config.toml
num_classes = 4
activation = "squared_relu"
nesterov = true
orthogonalizer = "polar_express"
Rows from block 4 of a small image classifier, named by matrix and row number. Rows with one number belong to one neuron. Each number is 128 + 24 x the weight over its row's rms, rounded and kept within 0 to 255. All counts start at 0. Numbers have three digits each.
After each neuron's rows are labels from the 100 images, of 14848, where the neuron reaches its highest value: "strongest on" is what is common among them. Only what is clearly more common there than usual is listed. The data: retinal OCT scans (Kermany 2017). In brackets: how many of the 100.
# fc1: MLP up (model.blocks.4.mlp.fc1.weight, 256x128), inputs 64-127
# fc2: MLP down (model.blocks.4.mlp.fc2.weight, 128x256, transposed), outputs 64-127

fc1.72:152136110144159117153140178120196164110121168120134102100115144119117179121119126156124142106125152130112105158130114118099118107114172149106150144141129101126102119157099098138110105106140073
fc2.72:108143128093109133147153144082141105144118147145136110102122148153132137093133106140120123147129119109144143137155127158168083149119108167126141139108124126130142135142124092146098149102111165
strongest on: finding: diabetic macular edema (55)

fc1.57:119129134152145147123144118138121145138083136111143143092140142129149117145117114144092117155131153146157119135140155126120163128182097125132126089077128141167106129163097208136135130106142082
fc2.57:161133128096101105084117143145126140127143146119143117119110122109122153146154168142117109119109088103119108134126070157122092126084129109164145151125120110123139102147136039135150135116180173
strongest on: finding: normal (83)

fc1.37:113111107149164181141132118132145142132104089119141148116163104154148154178117137101144128100168150139097139146095111147132107094119106147110121151138116116137109119140175136165146145163147132
fc2.37:082117114164089157168134139120103154152109135175137136134106149144135119119103062079123106134147158111125133128095144146139144099151123118126128094147151142095122147140129111120114137091102049
strongest on: finding: choroidal neovascularization (63)

fc1.23:130128100133142126094133116113161111161156130165176118121144128124121114159154143102124155168110092170122074158157126124132100132147132171116144123152166074102155141107131115122139100152138143
fc2.23:127130125128166135112111138145067150129121142138149189128147116168103184095074088071147111167110166136138161134132178100134143109178121113161119129101120163164106151131133157114107152136132151
strongest on: finding: normal (78)

fc1.73:097148137147144117152139143086142192116124148114125150129130120159127110111145154136155121084102156140081109126106138143163127103125118077121113117113125126145119081100131091144125125142140121
fc2.73:112140117114083095144142141123122114096131095086081161093121123062131165151162124174129156131108175136113148105163135181132155148124125109141128149127138138100102138111156147130123123101102127
strongest on: finding: diabetic macular edema (52)

fc1.80:095132102122148146112142107112134136096099078103133137162145147098147139129144108133094198112151118091075116115123171184139101166139145142136132147148171110094105140122120149155130140133129153
fc2.80:186109162121075108141155155167175091116114130140138181113109125127121141117096151131156121155116095113137151149174096079110157102148165130120171099130136082104146137164140097124114122153133132
strongest on: finding: choroidal neovascularization (93)

fc1.54:087110097163124138136149127125118118065160144174115083102102171119082130088124106120144130120101110160166133139162106161146101122109146129103114164119119128138125112111085094111127127098168172
fc2.54:157124153147107153164109139160126158132129194116127062126111118150130141118126124127130102143142116103153087102138120122138097114137092088154148118114116129118151141152178109164179149156144117
strongest on: finding: choroidal neovascularization (66)

fc1.251:095129173135130115169100137136069111185125101104114144104141144153141119120150103110136108139115105150116162089132129104100087141122120145103133130123121145132132110131101118110125145161132156
fc2.251:176105108108118130145138167129116112083103170159122144140152143104148092121132146123131117141138197103138139118082101146144116108162109111154154161093121144119101155144154080141138099140106158
strongest on: finding: choroidal neovascularization (62)

fc1.197:112154170100128148110117106122145158100141114094099126129182150132135160134130109133115163169128120089125146112121124093119092133110142132112141145101144097119151147156096147155117110150147128
fc2.197:144123099157133122126173166107158106199090103138114156136136098113121137125128169137129126128091132112110125125121124130125125142180130121141132090128085113160140116151149087147145155146126139
strongest on: finding: choroidal neovascularization (85)

fc1.86:100121130143102124126142071110124170127095156102150135162112134079107093105134101167143123177102152172103129100149131129133174129104103116149122137105140127176111130153161136125150122107106132
fc2.86:119164160144093127116151172156101117107113145162111127163128151106092141153110170146130152125122091116138143169097159113108142169154122143100141132127134088129118090133129061139109118114109093
strongest on: finding: choroidal neovascularization (62)

fc1.234:124127155122086140097160123128127110117108130152122109104116163124095127138156115091118141091095088134182141144101105144150150128085095125106142136124170153166138158093148179100149097149151115
fc2.234:142143133149139072122118144100150136162104163150109105172133113111156135159115152103108141131094115112107122134126136138091139080136116187138086130094176148088136094151102123126102139120135139
strongest on: finding: diabetic macular edema (57)

fc1.45:120160126095144097132130192136107115089121137130146137146067159139090098131152114139133073144115142179133118130082159125097144112148130145113113130125099125116136131103135142144148157132140180
fc2.45:147124156141139086136097121117117117123125146134078116154153114131144120150096127064181175131094139150123143140157132102107066110128120100099094120141161095166121151152128151112137122129122110
strongest on: finding: normal (88)

fc1.32:136138165097096127080139123103121162136137108173148155116127167118140113139108137083097171109113153116074107149133132129100171131142137109130108144129147128100130132140134155083146141126142149
fc2.32:114122095113097153141163154142125121125141149117105120144139127151077149114137135129119098147157142136126172113136170123091111121119138091108130119143138145142158123119158088149164087119130107
strongest on: finding: normal (81)

fc1.136:125146062135149161155134112104127134176121087109105163152169121127171123141140117191109129116130125140150135114097175108129130112091093124129128108099138114089140137151143176157104123099099150
fc2.136:124115150105099143134161138148118107051133145107142107120149121155122153140148093155151151140125143118125141139134129117109122120161149160125113151125131159168154106103162106111133125119119123
strongest on: finding: normal (91)

fc1.84:123120178125127137109144159084147155129132132122157135126094107147136131153137147158155148106141139108160124124136118139127126170150133136106123111096134092117152111160098090162094123156133170
fc2.84:139141114104073112127128111100114144113090153115143111151104138131122137111144133115117085095149132175127127124124140170170110160142109148131124147137072161123103103140105108126155141153101095
strongest on: finding: normal (92)

fc1.174:127132162137118116120173123116125108131143163132114112076101158092131117127093117151111114134099145138130188140134152105094146090110172166121117100182139115115158126142151082134142143104124151
fc2.174:134098098090067106183120143131086074116110114123115171105143128129142115135136040142155156139124156123136134118141119120123102114089117100169159163111124128164115120142138138107117118104122118
strongest on: finding: choroidal neovascularization (61)

fc1.189:135116155116129105137106088151105082121154143141137151122096091099128132115140135210114139094146109154113130127151096123122146152116150130105121135132102118168137112120114134076143136123133124
fc2.189:069154105103117111142138145088094111111128133142104108107135125123140122137139098123097098137124116136099145100131145167134091140157121109142132094117145116128141122129107135139145124122080133
strongest on: finding: normal (78)

fc1.191:122138095100140108139134109162143168076101126148140115098123152082170150115125139136129133098119101099097144082101137111120118120139128167135145139116158104157140119166140125134096159114128126
fc2.191:118136175132147110115161162124110097132173133142166130126127090159101169120166129079119119093140126097138157118167129109146152158116104111111084121157128160131107176120143114171114096123074141
strongest on: finding: normal (86)

fc1.59:098156099116102100151125114115129107097146123136156147134166109108140137104134130128107134090106150144067113141113157137144130158084148136146142150162093168149093123158110144143113157134114131
fc2.59:168131177133110093104110107097167156161126166087112119115133143137099172144113155130102153071156118154128115133118103138151136110173146125110114113117180146134171102174113091098126143123092140
strongest on: finding: normal (85)

fc1.157:135101167112137118141108177116150124112130101121128127119152122162136183139152107115109111128146144128119118137121119111139116153144116057097153147129164103160114105134122132164112144134104127
fc2.157:110125101122154171124107064138082126105112117166160161124155099103124137128110136162138147098122115174171170141107140108113143127128137133123147105130094168113152160161110135086115096162135167
strongest on: finding: drusen (26)

fc1.91:119094129155123120130122155151176119141103106134154127109111112149174133141146145146129142123135111087092155106144087122129128088081146122124126148155145160068128081129148113107137145160127151
fc2.91:141123090183097125113195135154153107169124124111121132105105142087113146122139148122122114165117112131118129144126125085124148179160094141115103091156114160160142146134127105154103149126203093
strongest on: finding: choroidal neovascularization (67)

fc1.244:125086112164119162146147131155106139154077146067135165116119114154124136114082130115151124119121133147139154141141114139099148111136154108114163137133132123115132099070117122123119120120132143
fc2.244:118140117132071085142153122148139114124116116150134099062110155089118154147128153140123127137129116115114123154109051130115148145102101109146132118108134102105121123142128117139119147164151087
strongest on: finding: choroidal neovascularization (68)

fc1.60:170165141142133130134097123134141146130123141123151144154167116144092135133121119169128134139132098140130127143126112105086089123142169142154078100081128079141150111111159148164115118111131119
fc2.60:139138115097149100100153115129137112146141121160124142120121147055164131193118116126049132133100111121161143149108126141119133134108120158125139187142150093109156123154124126152140167122092142
strongest on: finding: normal (89)

fc1.83:124050127107137138095145111136104148111125135122124113108136135152162154147134110134095167146136153115132148171130093140164117134114123129119089120131169127114135126145120166133121110068136121
fc2.83:135142129116112138149102129105167138132191175149123112105137139103127100121123145143135113152121155163117176109098135111111096145108110111126111156145113149124145088116162162142151141164155121
strongest on: finding: choroidal neovascularization (65); finding: drusen (25)

fc1.113:142113131110155155146106138123141106162125114144100107095144088111128107135106107094111150145116167133107148149045119121136105104105118136135113070126127078141180127142163158118154126145137140
fc2.113:123157183115127099127157135133098123124154131123113119143127153157103160140152103140120109125127127083134096153167122100071132158152144120120115162136157132125129140097090125069124097078118093
strongest on: finding: choroidal neovascularization (62)

fc1.111:127142147128146131107157131087144124158154154139114088100121176147074122118085175160159154163169090126120167140156140133134097140105143109111130137093141144115136090135133096133120097092139113
fc2.111:089070121105125153155127117161147099117116072117101072116183098136127092079129108103120101140170156098093125166144040104156135138121098115136096114100107108137115144117110122178102146113147125
strongest on: finding: diabetic macular edema (29)

fc1.11:094147192098162086143109154130150115076161135163105107155106156136106070097125159121149116134112107105148138161126092147155167143125129124085135154130116117125118136135090119112166127150115143
fc2.11:151142102144100142104183118094113119163103102122133139148128081127125167163111129115131119131100149122161091136112110109163128141155143135114157089119072122093126100158153139109123169139137150
strongest on: finding: choroidal neovascularization (64)

fc1.194:118131120119155076132091110144127146111117160128147118135096143150157112154160141144124124143122130126124145093083117115110168134142107114118127163164148146114086119146136111115135112145181154
fc2.194:125126152140173099124132110174140126132117111106130125125188085147143159132150095112128164149062119145143104105185159101101147125143114130107125134144080164116134131103111139156118080097136106
strongest on: finding: normal (81)

fc1.213:142127146084131109071111136183157099124086128138139125155125110118131124095146133167120133092136136160140153113098118136104153105108121157112138167128155135160129083127150155147128136121100163
fc2.213:147107155124130093090121140096094157166162111085126120155130122154103143154124120171131095112092123083138120120176135111086113116153175129158094100117138126148151185141118101095116129118167134
strongest on: finding: diabetic macular edema (49)

fc1.107:091144104136160120155135119159094229148095110119142124174112144121126136134134117116119124126133140165140103148121122147138125132134170117135138101151105111106115127120160188142126163133085151
fc2.107:091075164113123105136120109134119120134138128106123120100113141132109136133109155105116116175142145121129143146143153105144138124134057138100119126143157100122172102123141116150116119136057117
strongest on: finding: diabetic macular edema (76)

fc1.155:142126124119097170146144088129137135148138130137086127150121153155121131118103099191161134146099117132131139130098136122104148150170149117087109109135123104131151137101099113137140130153166129
fc2.155:168133154173111107149185126123107147131149158131130090139141133152148114128114157110121147120112090161140138164089116093102123097129085093107094164149122146100122114124134134071133127087123136
strongest on: finding: normal (83)

fc1.97:137130106142083117119151087079129101108112142150120126128160127112167136101097124076103121097095148144148121094149136116114142144157173117122103150133119140112135078175122107125137135074167168
fc2.97:126091137119143137120123157124107116105168092117109114141145095096145134116109164071092121102145092093089117158142091102140091133081131121116148134191129111093106129158118145158109188130122099
strongest on: finding: normal (79)

fc1.98:132105132169132186152140093152085131084067127161119116118137145110140087121181152138175099135142149085110138143119115118142139133133123114117076116101120161146127078114082107112150087115148090
fc2.98:120104118098155143143141136092109145167145098138102134155122160129114130129131137136126101121100123143157174133136132145131166136112177099168135118184148126160076172138093150119094162127119164
strongest on: finding: normal (96)

fc1.248:143149156134161115135114105153141110126136150122106153124090077094157122096098133146069100116175156143115124162150089130151125131123146069125150082156114120147143128144157122068117124142117137
fc2.248:102140119109103158149129128091112145100137159159105153116119132116106123135154139127136160164120068115080098118126158195131112137152130141137078105108103166156091107139146126159106129140114116
strongest on: finding: normal (83)

fc1.134:082129150136137102101114120165134103107119106133112118109135130075106153150098123152183125127119125125144111198087159089108102115104131102118162128095160165130116145111171130108101127154134124
fc2.134:116142103123124151132150137139115143111110111106148116120086113128152105097150172144111114126145145114115135109143096097137134148120124165122108109119059093135125130108082135116160150151142111
strongest on: finding: drusen (25)

fc1.21:151129177144162115094148148101115163117138126111085102099098132131093117143132139147113111129093108114126124144166118143133137148105165144130125105127124152116130135141129122122124125106114123
fc2.21:137115116137089127154130092127102135101135149141156105120131109151123091125123130100089119100142139089119113138135170104166151147118133102107155110149103124108136110120119128134061158138125119
strongest on: finding: normal (89)

fc1.42:172142159111140157126111114101122088088150164132106166146137120160108122083119125090125170128125158102132141141132153080125071113120153140118120169103169103141112113089130165130105119123108128
fc2.42:129113108096106148118166167175122116137099153146110096154109127105142101152146147122149110144147125130129128132095114170091128125162100136085142106144099113119143120128136086085124166128078121
strongest on: finding: normal (91)

fc1.146:133111138093121135118156080130098142129135144118180131132107132144144063125128134114124130089123130118118112112170110150157159115115109138165107117115136154145164133139123172109122129130151130
fc2.146:090132168166106113085175178120145112099084153140131115180108133116144165154099103133119151161118130104121140161128134129148129140131135107139127125115114124119113124138158089107144124148082085
strongest on: finding: choroidal neovascularization (78)

fc1.70:122121121147140114100098110115140123052121136066069108122108128142142095129142124177114099119131135087138113124116127124121171160135117144155077097152112103134130171138133110119121106158154118
fc2.70:095158161138139129157137130103114155132147123140154119125116111119131127143097151097101121112165105100150067124156138144133114071117141102112180111135108156088145090130127155128138129158130122
strongest on: finding: normal (92)

fc1.243:153135107135125124160139133170141133130143121150127133116151144112148154132112139183114144055115101146104162127125118094110107150164102115123126121126094104117127163153109130133088111109151147
fc2.243:136165119134152129090109136121090153111101153118133134083110086143128162140134168141151156143117115107105114127128117123156115131136114132141122134094145103151112158119191110118151118105107115
strongest on: finding: diabetic macular edema (34)

fc1.229:164141106109134159118125099146119104122122153143156108131144113163140123102126142131114125100162110116131121096145103067112164109138111127171163191151188159111100073122087128098127118133164133
fc2.229:125134158091132108144105115122131071136111173105055126152098159142167131136089117134114162108129125132121139099109096115125130128123095156133105155115127155070120123099144163124128120118107130
strongest on: finding: diabetic macular edema (43)

fc1.170:140151097146161142166131106098165154108104109132138087172150132106079093102103124171142116150149128102153082090153137133090126148126125103118126158101124139160119152155141111087133081152152151
fc2.170:131135150115110173123158144135156126174162145136112149107151122111126110135155110155126141135115163133141160133092111105139105113087113109102145135115133141143123088130164153154133143128131111
strongest on: finding: choroidal neovascularization (68)

fc1.166:143166125149153144136137145114098075128137156108135072132105150150075109080112158173108150154107145119122136132113097156140134147157125105110123121135157132146094099110098141120112116141117155
fc2.166:145120103119139098179168147152130157134104192141108167168115123097135177105131103143144098088133133123126108135091122106115141096112119140087111114105124129124154176115074159149116079104121108
strongest on: finding: diabetic macular edema (28)

fc1.68:164129133126104134137092134173130108108112162139153139149120117110182145066126146113131097117122120154123125151146142081114140153119152164186137154165110141092129177182127150117078121151169134
fc2.68:109109122118133114149161125132140064118156097115145087140150094113103109121144130098091150130157138120158146126137140137139149166127081082130114138104107122114155101093108119153143168130104137
strongest on: finding: normal (80)