From a checkpoint of a small image classifier: 32-pixel images.
Rows from block 8 of a small image classifier, named by matrix and row number. Rows with one number belong to one neuron. Each number is 128 + 32 x the weight over its row's rms, rounded and kept within 0 to 255. All counts start at 0. Numbers have three digits each. After the name is the row's rms in percent of the matrix's.
After each neuron's rows are labels from the 100 images, of 14848, where the neuron reaches its highest value: "responds to" is what is common among them; "patch colour" is the nearest of a few named colours to the mean colour under the peak. Only what is clearly more common there than usual is listed. The data: retinal OCT scans (Kermany 2017).
# fc1: MLP up (model.blocks.8.mlp.fc1.weight, 256x128), inputs 0-63
# fc2: MLP down (model.blocks.8.mlp.fc2.weight, 128x256, transposed), outputs 0-63

fc1.12 112:159124145155166149113142129103142176139151152100107151157148125138090141152102145175054093175116099150134087126145133127191119084111175121143140079106122145172127143228158108077121069087149081
fc2.12 111:125087091101098164107108155082114124085107115123085169171144174123123125124165135106147185107123126172110118097125136160186137161202116106112154163117095136175173130062069126171127181105103046
responds to: finding: choroidal neovascularization
patch colour: grey

fc1.127 111:049168101091147108121146100121089108195171123143063176140121086108125129128164167111156140144137169130106177136185170116126126138130096111111160129191149126097082145072115167093104155182113120
fc2.127 129:125154141149152142126103095090124224153126149095062113133096053092156106064145122107153173128089106150081105093170121122141182136118122178121088117124105154069058099151089110128103130136083099
responds to: finding: choroidal neovascularization
patch colour: grey

fc1.241 100:203122197142091145119118109154108146144166157142195121115080155110126067174119135105158116123116187132120105124111174096132069129074160100037085138134108122171152104170060098146114119093116120
fc2.241 097:101102151138158116117104115125124135200103129157157076123122126085110086158115122134110152096134084067131119170100087134090080101145172099125170165112152203142104132128090154065170092115141135
responds to: finding: choroidal neovascularization
patch colour: grey

fc1.230 102:098169175163136076141146142087155131109158107117087067150181169128148142161128095139123109165104127142112110109121160138234175086092077111090120148165140166136121138166126137161149132195118168
fc2.230 119:153110127157200147159093134124102096146128087138163178189127138167073134111147184098129077104133121120160115146137101061125126118134143118115108137108105189116145145171199169102131111070143077
responds to: finding: choroidal neovascularization
patch colour: grey

fc1.238 090:091133196166173076132106144204152151126066198139154135071144170074144084125132091190170158168185108124101114153142148177139152108114131160146041122097113095165149124104168106037115137129116186
fc2.238 068:120102146105117111075154120090117159116063101142107087131108159113085112173187126121125126107126173097126076168166123180108143149127117108146119137170183182164147143112127124139134099168066062
responds to: finding: choroidal neovascularization
patch colour: grey

fc1.251 097:109155133122168090114086127118013144136117148124200134106178151149099139144151070163129109118153120106128120128166130137101204110131115173201146149066133137153140143133115126151145096105111139
fc2.251 122:173106105085196178125098165151132200131089116107174169162132103141127147091122199161108105063107105140151061105097134176174093126124161078134113070118086085095205160119125157085089118124153123
responds to: finding: choroidal neovascularization
patch colour: grey

fc1.152 119:151087138129118146122179123136046170083155152185149156134158173140065154106146146123161147159103121140136139108125129101160053145119182116099151128152137135125151101122072090126147119168095108
fc2.152 139:170095133131133157144146101124158117095037114165135160146187157117159049137184166166186106129116215138095085112123133109155087140136159136107162126113156143105166192145067092115056113079165149
responds to: finding: choroidal neovascularization; finding: drusen
patch colour: grey

fc1.120 102:147127120144136119143112081090155036174108166144113139137159154149044162176121051117116141114146111171138124203120104172131126096125140111161129111122166116142161137145080162120076151130092129
fc2.120 101:115098122106150185124149119094115167170139173154098066165118163132173111186162114125158098136124129152122173177101073099131127117142200101079116120098123140161147122103070139132136117120107084
responds to: finding: choroidal neovascularization
patch colour: grey

fc1.168 101:126134132120138077175188139120097081191156116146129153085126070082099110078130103136184111115090144126109093127093137161151150123194151068139115113092095148132165104147118117150089161135107090
fc2.168 060:106172147137120131107110155145136113099146121160136095176097207185130134091100103138147155112093081090116141141168046139136107085124139085141151077132134114099091095114127136104110147132093089
responds to: finding: diabetic macular edema
patch colour: grey

fc1.20 091:086122096125141129152106163112117112177052140114132143106123204090127093106134182176124168148122098121151100111123146181158064111130158175160178119172128092118115131149130123150064145160088089
fc2.20 081:123150084182102126166149190151145107100172088131104067206154127115151147173174112125219105112142148110154159155165115083117133176116073152139126164115117122108092096143143109111170121133160149
responds to: finding: choroidal neovascularization
patch colour: grey

fc1.237 089:198123195130145104172143116150170132111130106087141168135126153164117109105132140139182088099089077143097106155175144145099166118137181123116108174087126088127117099119155176121127076126077106
fc2.237 115:158098157096080103151101118124106139089069120108152091122030102180099109134112149161152114152146168120148121141149166163107104130151125106148138181110115067126141120094100098191092134186123142
responds to: finding: diabetic macular edema
patch colour: grey

fc1.178 102:156139157130149178161101162175063163085107126156147163133175109175166156151057138132146092154142108129018075079113140147160131141136071200120142166161040091172164133103104136139107098090125117
fc2.178 096:119100115163126139145126155110120107175091119116070122133147140112111112086196117076130172128124171141152163173106132129125132152159152104109103157098198156176123098135145093155154176143165144
responds to: finding: choroidal neovascularization
patch colour: grey

fc1.173 110:086168181119086192123141172136088153148127090175186072127164135147101138103139135158165157138137098095106081141114051105100089108139138146176138131121142139102095132146161098122112123121107107
fc2.173 116:159074157182150093203154142127151109105117126113148092064150120108184122066073102121099156148112112134210074140152160116196125131103138136179083135147140157067118085095195131168149168130075114
responds to: finding: choroidal neovascularization
patch colour: grey

fc1.80 103:127082100128095130139136166144093103128129133149137095106189146135137116197110075121113145144135159119186163097216127148151131124079124105104097091080104138163134136157099141174101076115131102
fc2.80 100:139156078093100095094095175099071143175198180110121082097107165157155159112130125174099121183098135141108147182034090129095085113152157082128140183126159129141104187114140105113078137120122166
responds to: finding: choroidal neovascularization
patch colour: grey

fc1.2 113:093162107188087139094098111163101114156160187175112129158098110102094143087199151149098189139119084150112101163140111140113150185080123146095115103162126143092114107117109144147122181170082128
fc2.2 113:127127168181148143119106105195170104055062147052139126078167116096161121067142122178115107171130123133088147140162106088148197130095166141102092151146168110042155105097141138101104166154128108
responds to: finding: choroidal neovascularization
patch colour: grey

fc1.232 111:060126131106166139150129129105093104107068103151154160120129073164104125149119195128161121133106109122122089090183107123164129160156112132179150103099158131161140064138111217127122133112107084
fc2.232 135:133112175114107106099126158103159065153085117130167134083117092096157073165063117134082194124124119126124117147124121157166097216143105115143135090077149203116169095147130130109106107112103152
responds to: finding: choroidal neovascularization
patch colour: grey

fc1.185 089:108117151082112176147181169088139103151164077084109147094197143124163123165125093107128131110160076136136165143156105150183143122126139047133102162179152150119094167157129149165112082131099067
fc2.185 069:124126105152111162107139149136144149095166120154113069072108138087070151150080145099107113127123158090155128067097078091132167219136075156191127096153109199152122116137146179115135183074084118
responds to: finding: choroidal neovascularization
patch colour: grey

fc1.243 101:116133074113126091172065115134140155125097113131101114154137139156097114128084116136145068149189118171138103209160088150115083157120164136151130082147109147145163151160235127108114089163165132
fc2.243 110:158115151083149072105161136157102179197111060105071111092147142135156124147112161118127137077155135123139152142137255092181131112164137123150097094112157102125119151100137171139133080088161109
responds to: finding: choroidal neovascularization
patch colour: grey

fc1.188 102:087142128139091129126143152132101107119109097191117150140129087116094098134174143083147141162142165132116142091159166147138139114102152073167158116149122108132117124087084116148087103126130091
fc2.188 092:072158171122155141118108123092182141136145133144117112079109164159136133125084105178151119151133147134111106168121100153143173080156132079097123136120133140141186099165146079131151137106110111
responds to: finding: choroidal neovascularization
patch colour: grey

fc1.210 091:081102078097100118156156147130049108115097156119145124139130146119141103145134105106101152146152130109164063107176102157125148155101112088071145182163154172160196167131110136125113120152126118
fc2.210 122:154084127111096092120147136137110205130161089111147122116114149160142101135115128170107192121139155141191176155087084142143141141123096113143143127146146088180060150145151138180102133077122167
responds to: finding: choroidal neovascularization
patch colour: grey

fc1.183 101:177147133142134155119143142139133132104109088148141094101106129139122155183214145115098120110087126181138096208088142179151175092124109145096084155153157143133139081089165137140102149092058093
fc2.183 082:109132126116119080122122107104127106104119160111149106156095137098149140086095168134110089114149147146150136188161124105105151212165173152111088151161124143103150073149145133074104141161088206
responds to: finding: choroidal neovascularization
patch colour: grey

fc1.99 105:071129109085117130128150095097093166144116086166129099086040182166085132157124155123152151109188141138141162093140166184119138131126147142027117081151098099081113152091175152134105168114170071
fc2.99 111:090108147145174095114136173108110139183114150076110135152107173053143177132138123067166160138130092130120135103114054176101103140131132119155108155172082164072159115166158120118137102166082171
responds to: finding: diabetic macular edema
patch colour: grey

fc1.89 091:063168145181070134111118125098107115163132121132143156120127108175140090102147085124108079136137155124108181191135148131119074187179166127149087111161134124127087166143119130107130111141156114
fc2.89 113:106176075159148143108142109132112160180161077126132142092131095144097159100107057101132099090082118137098174157120119116107161129111116079113155126127068194073142142165160134111150062161108100
responds to: finding: choroidal neovascularization
patch colour: grey

fc1.114 104:130178157157081179175118163103148122132126165100165155137120209121120149163094058153158102051119121181152209117103080157131162127091098139096087088173105132155123135185124110095117132179133115
fc2.114 098:092165139045213078117150170150125122164133122141163090106180130106102126107198091148139133204161126104167136130126153105125177147159174156149112130132086110123116091152149141113148117117122107
responds to: finding: choroidal neovascularization
patch colour: grey

fc1.163 106:153124140129092130139181121073142114162105090168135128124126074185105131156186142083139101207146101083119148140090056090127122169093138097110066126130080093113091156153123151133117119107149118
fc2.163 104:131134108225158186072094146089126108145097140134113184125137170139114153125107112128141097075123101120157088170117154135192135142080068179159149118119154110168165162121117108128135154141053145
responds to: finding: choroidal neovascularization
patch colour: grey

fc1.255 091:130091128074096135146120093097161085154124189117071194110103172147163136155095099093142145117170177115101175178205138113113132103107156164112129156146087160095140105150123189119105097114155101
fc2.255 087:149201117130096140114100154106140131125192151094142128150120128117046121122146194092125146144134108110072158097110136146120142168164153153122157133151138029174121180189154146135155103157059102
responds to: finding: choroidal neovascularization
patch colour: grey

fc1.249 093:132152188160126134056174126099111157114126120155111123126179111145192117152109074142162101137182144139116086138166108149105063111180126059124103170098152121086082127125175110134110108118133138
fc2.249 076:124137107163124115126086114152087068016169131126127161122129153032075118110127132160120127071064097148110052130136163105098183162147088138164134180168092157149128148137097130143120143136144076
responds to: finding: choroidal neovascularization
patch colour: grey

fc1.16 097:091122103094135127122117137109114106176148135096120146112180183181084039169131148142099173102201154127132066146074062145096169126064142130159101129155142148085113152110069181136127165133113093
fc2.16 108:140145097141120060183176150152168194129124116162104150124143142089167106135121121070110143123137127126134101071088142137174182136113115106106122102168171120092041139149173115193092145169159160
responds to: finding: choroidal neovascularization
patch colour: grey

fc1.0 100:092131136132144129130155177127117179114191071085201126076089120147103108118105088118098122120099186165105134155152158132138161069153135075085157132160090160066151045144134104132141149115131104
fc2.0 089:144113105089189143170086092182131149081185108106119108176129111118140135039079125138075090123114057166153134159173074104081135132136201110166095116109146125104156126130198176118142136169194110
responds to: finding: choroidal neovascularization
patch colour: grey

fc1.108 098:126140165163154143143165164133116072118144161169153118134106128081077101156118104151063142178192155134139151128142150096106149146110172159112149145119136104093147122105126037076141104150160113
fc2.108 095:119149138112158141103170092168111193169124170137148086119165113096122110117117150155208088133118108100116107068148194152142116110092213095125150167091096136092158134131089161073095128157170128
responds to: finding: choroidal neovascularization
patch colour: grey

fc1.236 107:166100106116120116119114147135067170160099085126095116127206187159124153142140166117144147109099155144124125199103153147141106133110099121178206107081112155140159091152140057100094119179156124
fc2.236 142:118160070154147121052133114142147122134121225095197116150132105136054085098072093147197091105118122090108126123111129108116138104129180072107089139088127121132066130153142186182189094113081151
responds to: finding: diabetic macular edema
patch colour: grey

fc1.250 085:059133072098149092187127125085187138154127130171095088133081083125142120112136132158154185097054152140097130130108129126129113124157107159120110136141127121158109111078150108102110154155131156
fc2.250 099:144120085135126090085114100144128116165135142198088089125139112165156119128164081115113163123139092162087113107171092102127134152149117131111133045146218131173088120173134108179178137139132075
responds to: finding: choroidal neovascularization
patch colour: grey

fc1.200 092:059145139172154118118108187180155101106157099130083077096120161131147092126084163144149100184170123150111073131146117166140148115077161150047132139173144120138148136110105166176159118087164118
fc2.200 124:142100078165117147088133140131146122133094210090160181181131139094107094131044189053165180100064135088155113184187127107176104145150098148126126125123139133119121078163139099205125161134130119
responds to: finding: choroidal neovascularization
patch colour: grey

fc1.246 102:193153143140098140121199126123092118077121076167187105141139124150035097062123113124123228150190134106123141118113143104106168146121090143104167105105142146089187159120100126132168128129113124
fc2.246 071:078101069112131166186137181135159145160126110110140101141108131153184182160132166124182097131217098126102156136157142185106155103116152160102160113094123093100102090102117166058143105151156074
responds to: finding: choroidal neovascularization
patch colour: grey

fc1.224 100:091175115125132101119134103170091169171152125141099156120181057126145104143190090224103109063141098186147097126164132108133064114165107094104151116154143149142148107147109157142149126152097169
fc2.224 115:122122109145196100148099141170131186112153080129124193071147155175130191090155100107112126094157156191162162143121104129111160127124167118137133104152149131086115133079153101128116141136103115
responds to: finding: choroidal neovascularization
patch colour: grey

fc1.212 091:111134115180145165094159147136105121109179159135205168147102145174121112155122095175114115144140133162119140132102137138109132106168136092119102084071156151142138115169132127138114116098109106
fc2.212 095:119145095134121162134102101072130114142174110122208186097175112081139127129115142164127049057170086182108168128150109177166165129127166133116116140111129126158146201142178111118133151111060161
responds to: finding: choroidal neovascularization
patch colour: grey

fc1.129 111:086126129137124134127073113148152202085108159175075089083135125144072132183095106120166163110168147131112118074116172144138133111149167159056136112237069099073101107134102107100089115100119082
fc2.129 097:090189146087142085113162124112123104137136070112134203133105160108132085127118083142089107097145121124112115173118073142148089077094102137130109156144154158153072134094134146153194137169128142
responds to: finding: diabetic macular edema
patch colour: grey

fc1.146 090:107108169157078114128117125136130160080113157147124115066107115141154115069084218141133154148108103141142156166114122174125145150114044143116086151175145101050140153150121134098123130149156148
fc2.146 096:165126118125125142113124101079120130118106076097171116095126104093043136165193195101113110182101103140151135130139094155139148120139164098111144123163143184144146162080071154111104191174129126
responds to: finding: choroidal neovascularization
patch colour: grey

fc1.107 120:163106175164100176136127105134186125124035120173077116139130170121103143113106118163146097132208148134115112084158139018166099168143169087139133138227123097171134116148086152086104163121076130
fc2.107 109:033133116094091070050145109088182126055219110118165132116125146166084157092102119150161109133185152101133119141136130163132126141126102176116142100131162151154101141099101100150163126123149121
responds to: finding: diabetic macular edema
patch colour: grey

fc1.206 084:084137105103167135127094176111118132170178170123145109123123114209119144128136069064138149172153164156072148119140089110154151098157168105121109097183165088125129112093128167151063096110130104
fc2.206 083:130145109148162149135176094135084037160133091198123165093191089167138136158094124070168099105145147145128116166089103112161096108127094142126121139083116091140132110148141136167169141056145143
responds to: finding: choroidal neovascularization
patch colour: grey

fc1.24 092:092103134163176108061132093165177110104111119150169089110111177150141085108127144157086185050105147080127202164133145098133145083153129103167128101149107147150165119125153169061100103133140144
fc2.24 102:165092159145096101161129139115173110109145200128147169132088147131128108099189018105125142107135135132128121158132145138166109086170090150114141108103097108166144069134104196124186222145182133
responds to: finding: diabetic macular edema
patch colour: grey

fc1.21 107:127142148148168082115156150082089135196225089156120115132148119125099105162134158109073169094159161091135129129167137082162135146107141142133146132114134124095134082195140115078088150108044092
fc2.21 093:132119173135150157129083117168131191086120119142108162127121134168173157093098159102102157084165129139153056154141094187119107119158159098052080156169141147142156103059103106152157107203150156
responds to: finding: choroidal neovascularization
patch colour: grey

fc1.177 098:088099163085177045130091087108119156114114085126117146080128164195143089164106148171118076178139149117113097171106108173137121102117171141150074130167142064104117198164163122119147098132141145
fc2.177 121:150080179137117077086132142163116110189133105139107168106112128151133081131118098096126166143132180145188085137116140202135148117102156056106165159134102157163128164075101176084156113108168156
responds to: finding: choroidal neovascularization
patch colour: grey

fc1.79 106:088137199132147154173143181152159150159139085064120153133146085068144153138122111126169115086092155195147128234162150109126145149113114087118172121083080121109140101116097123161111133123132090
fc2.79 100:151113137155100179092135129117123174104101106179131145195119118136131159182134139123163033162075131077115114099131113105180112162191117136145170165114143114085092168075126123148187109068104110
responds to: finding: choroidal neovascularization
patch colour: grey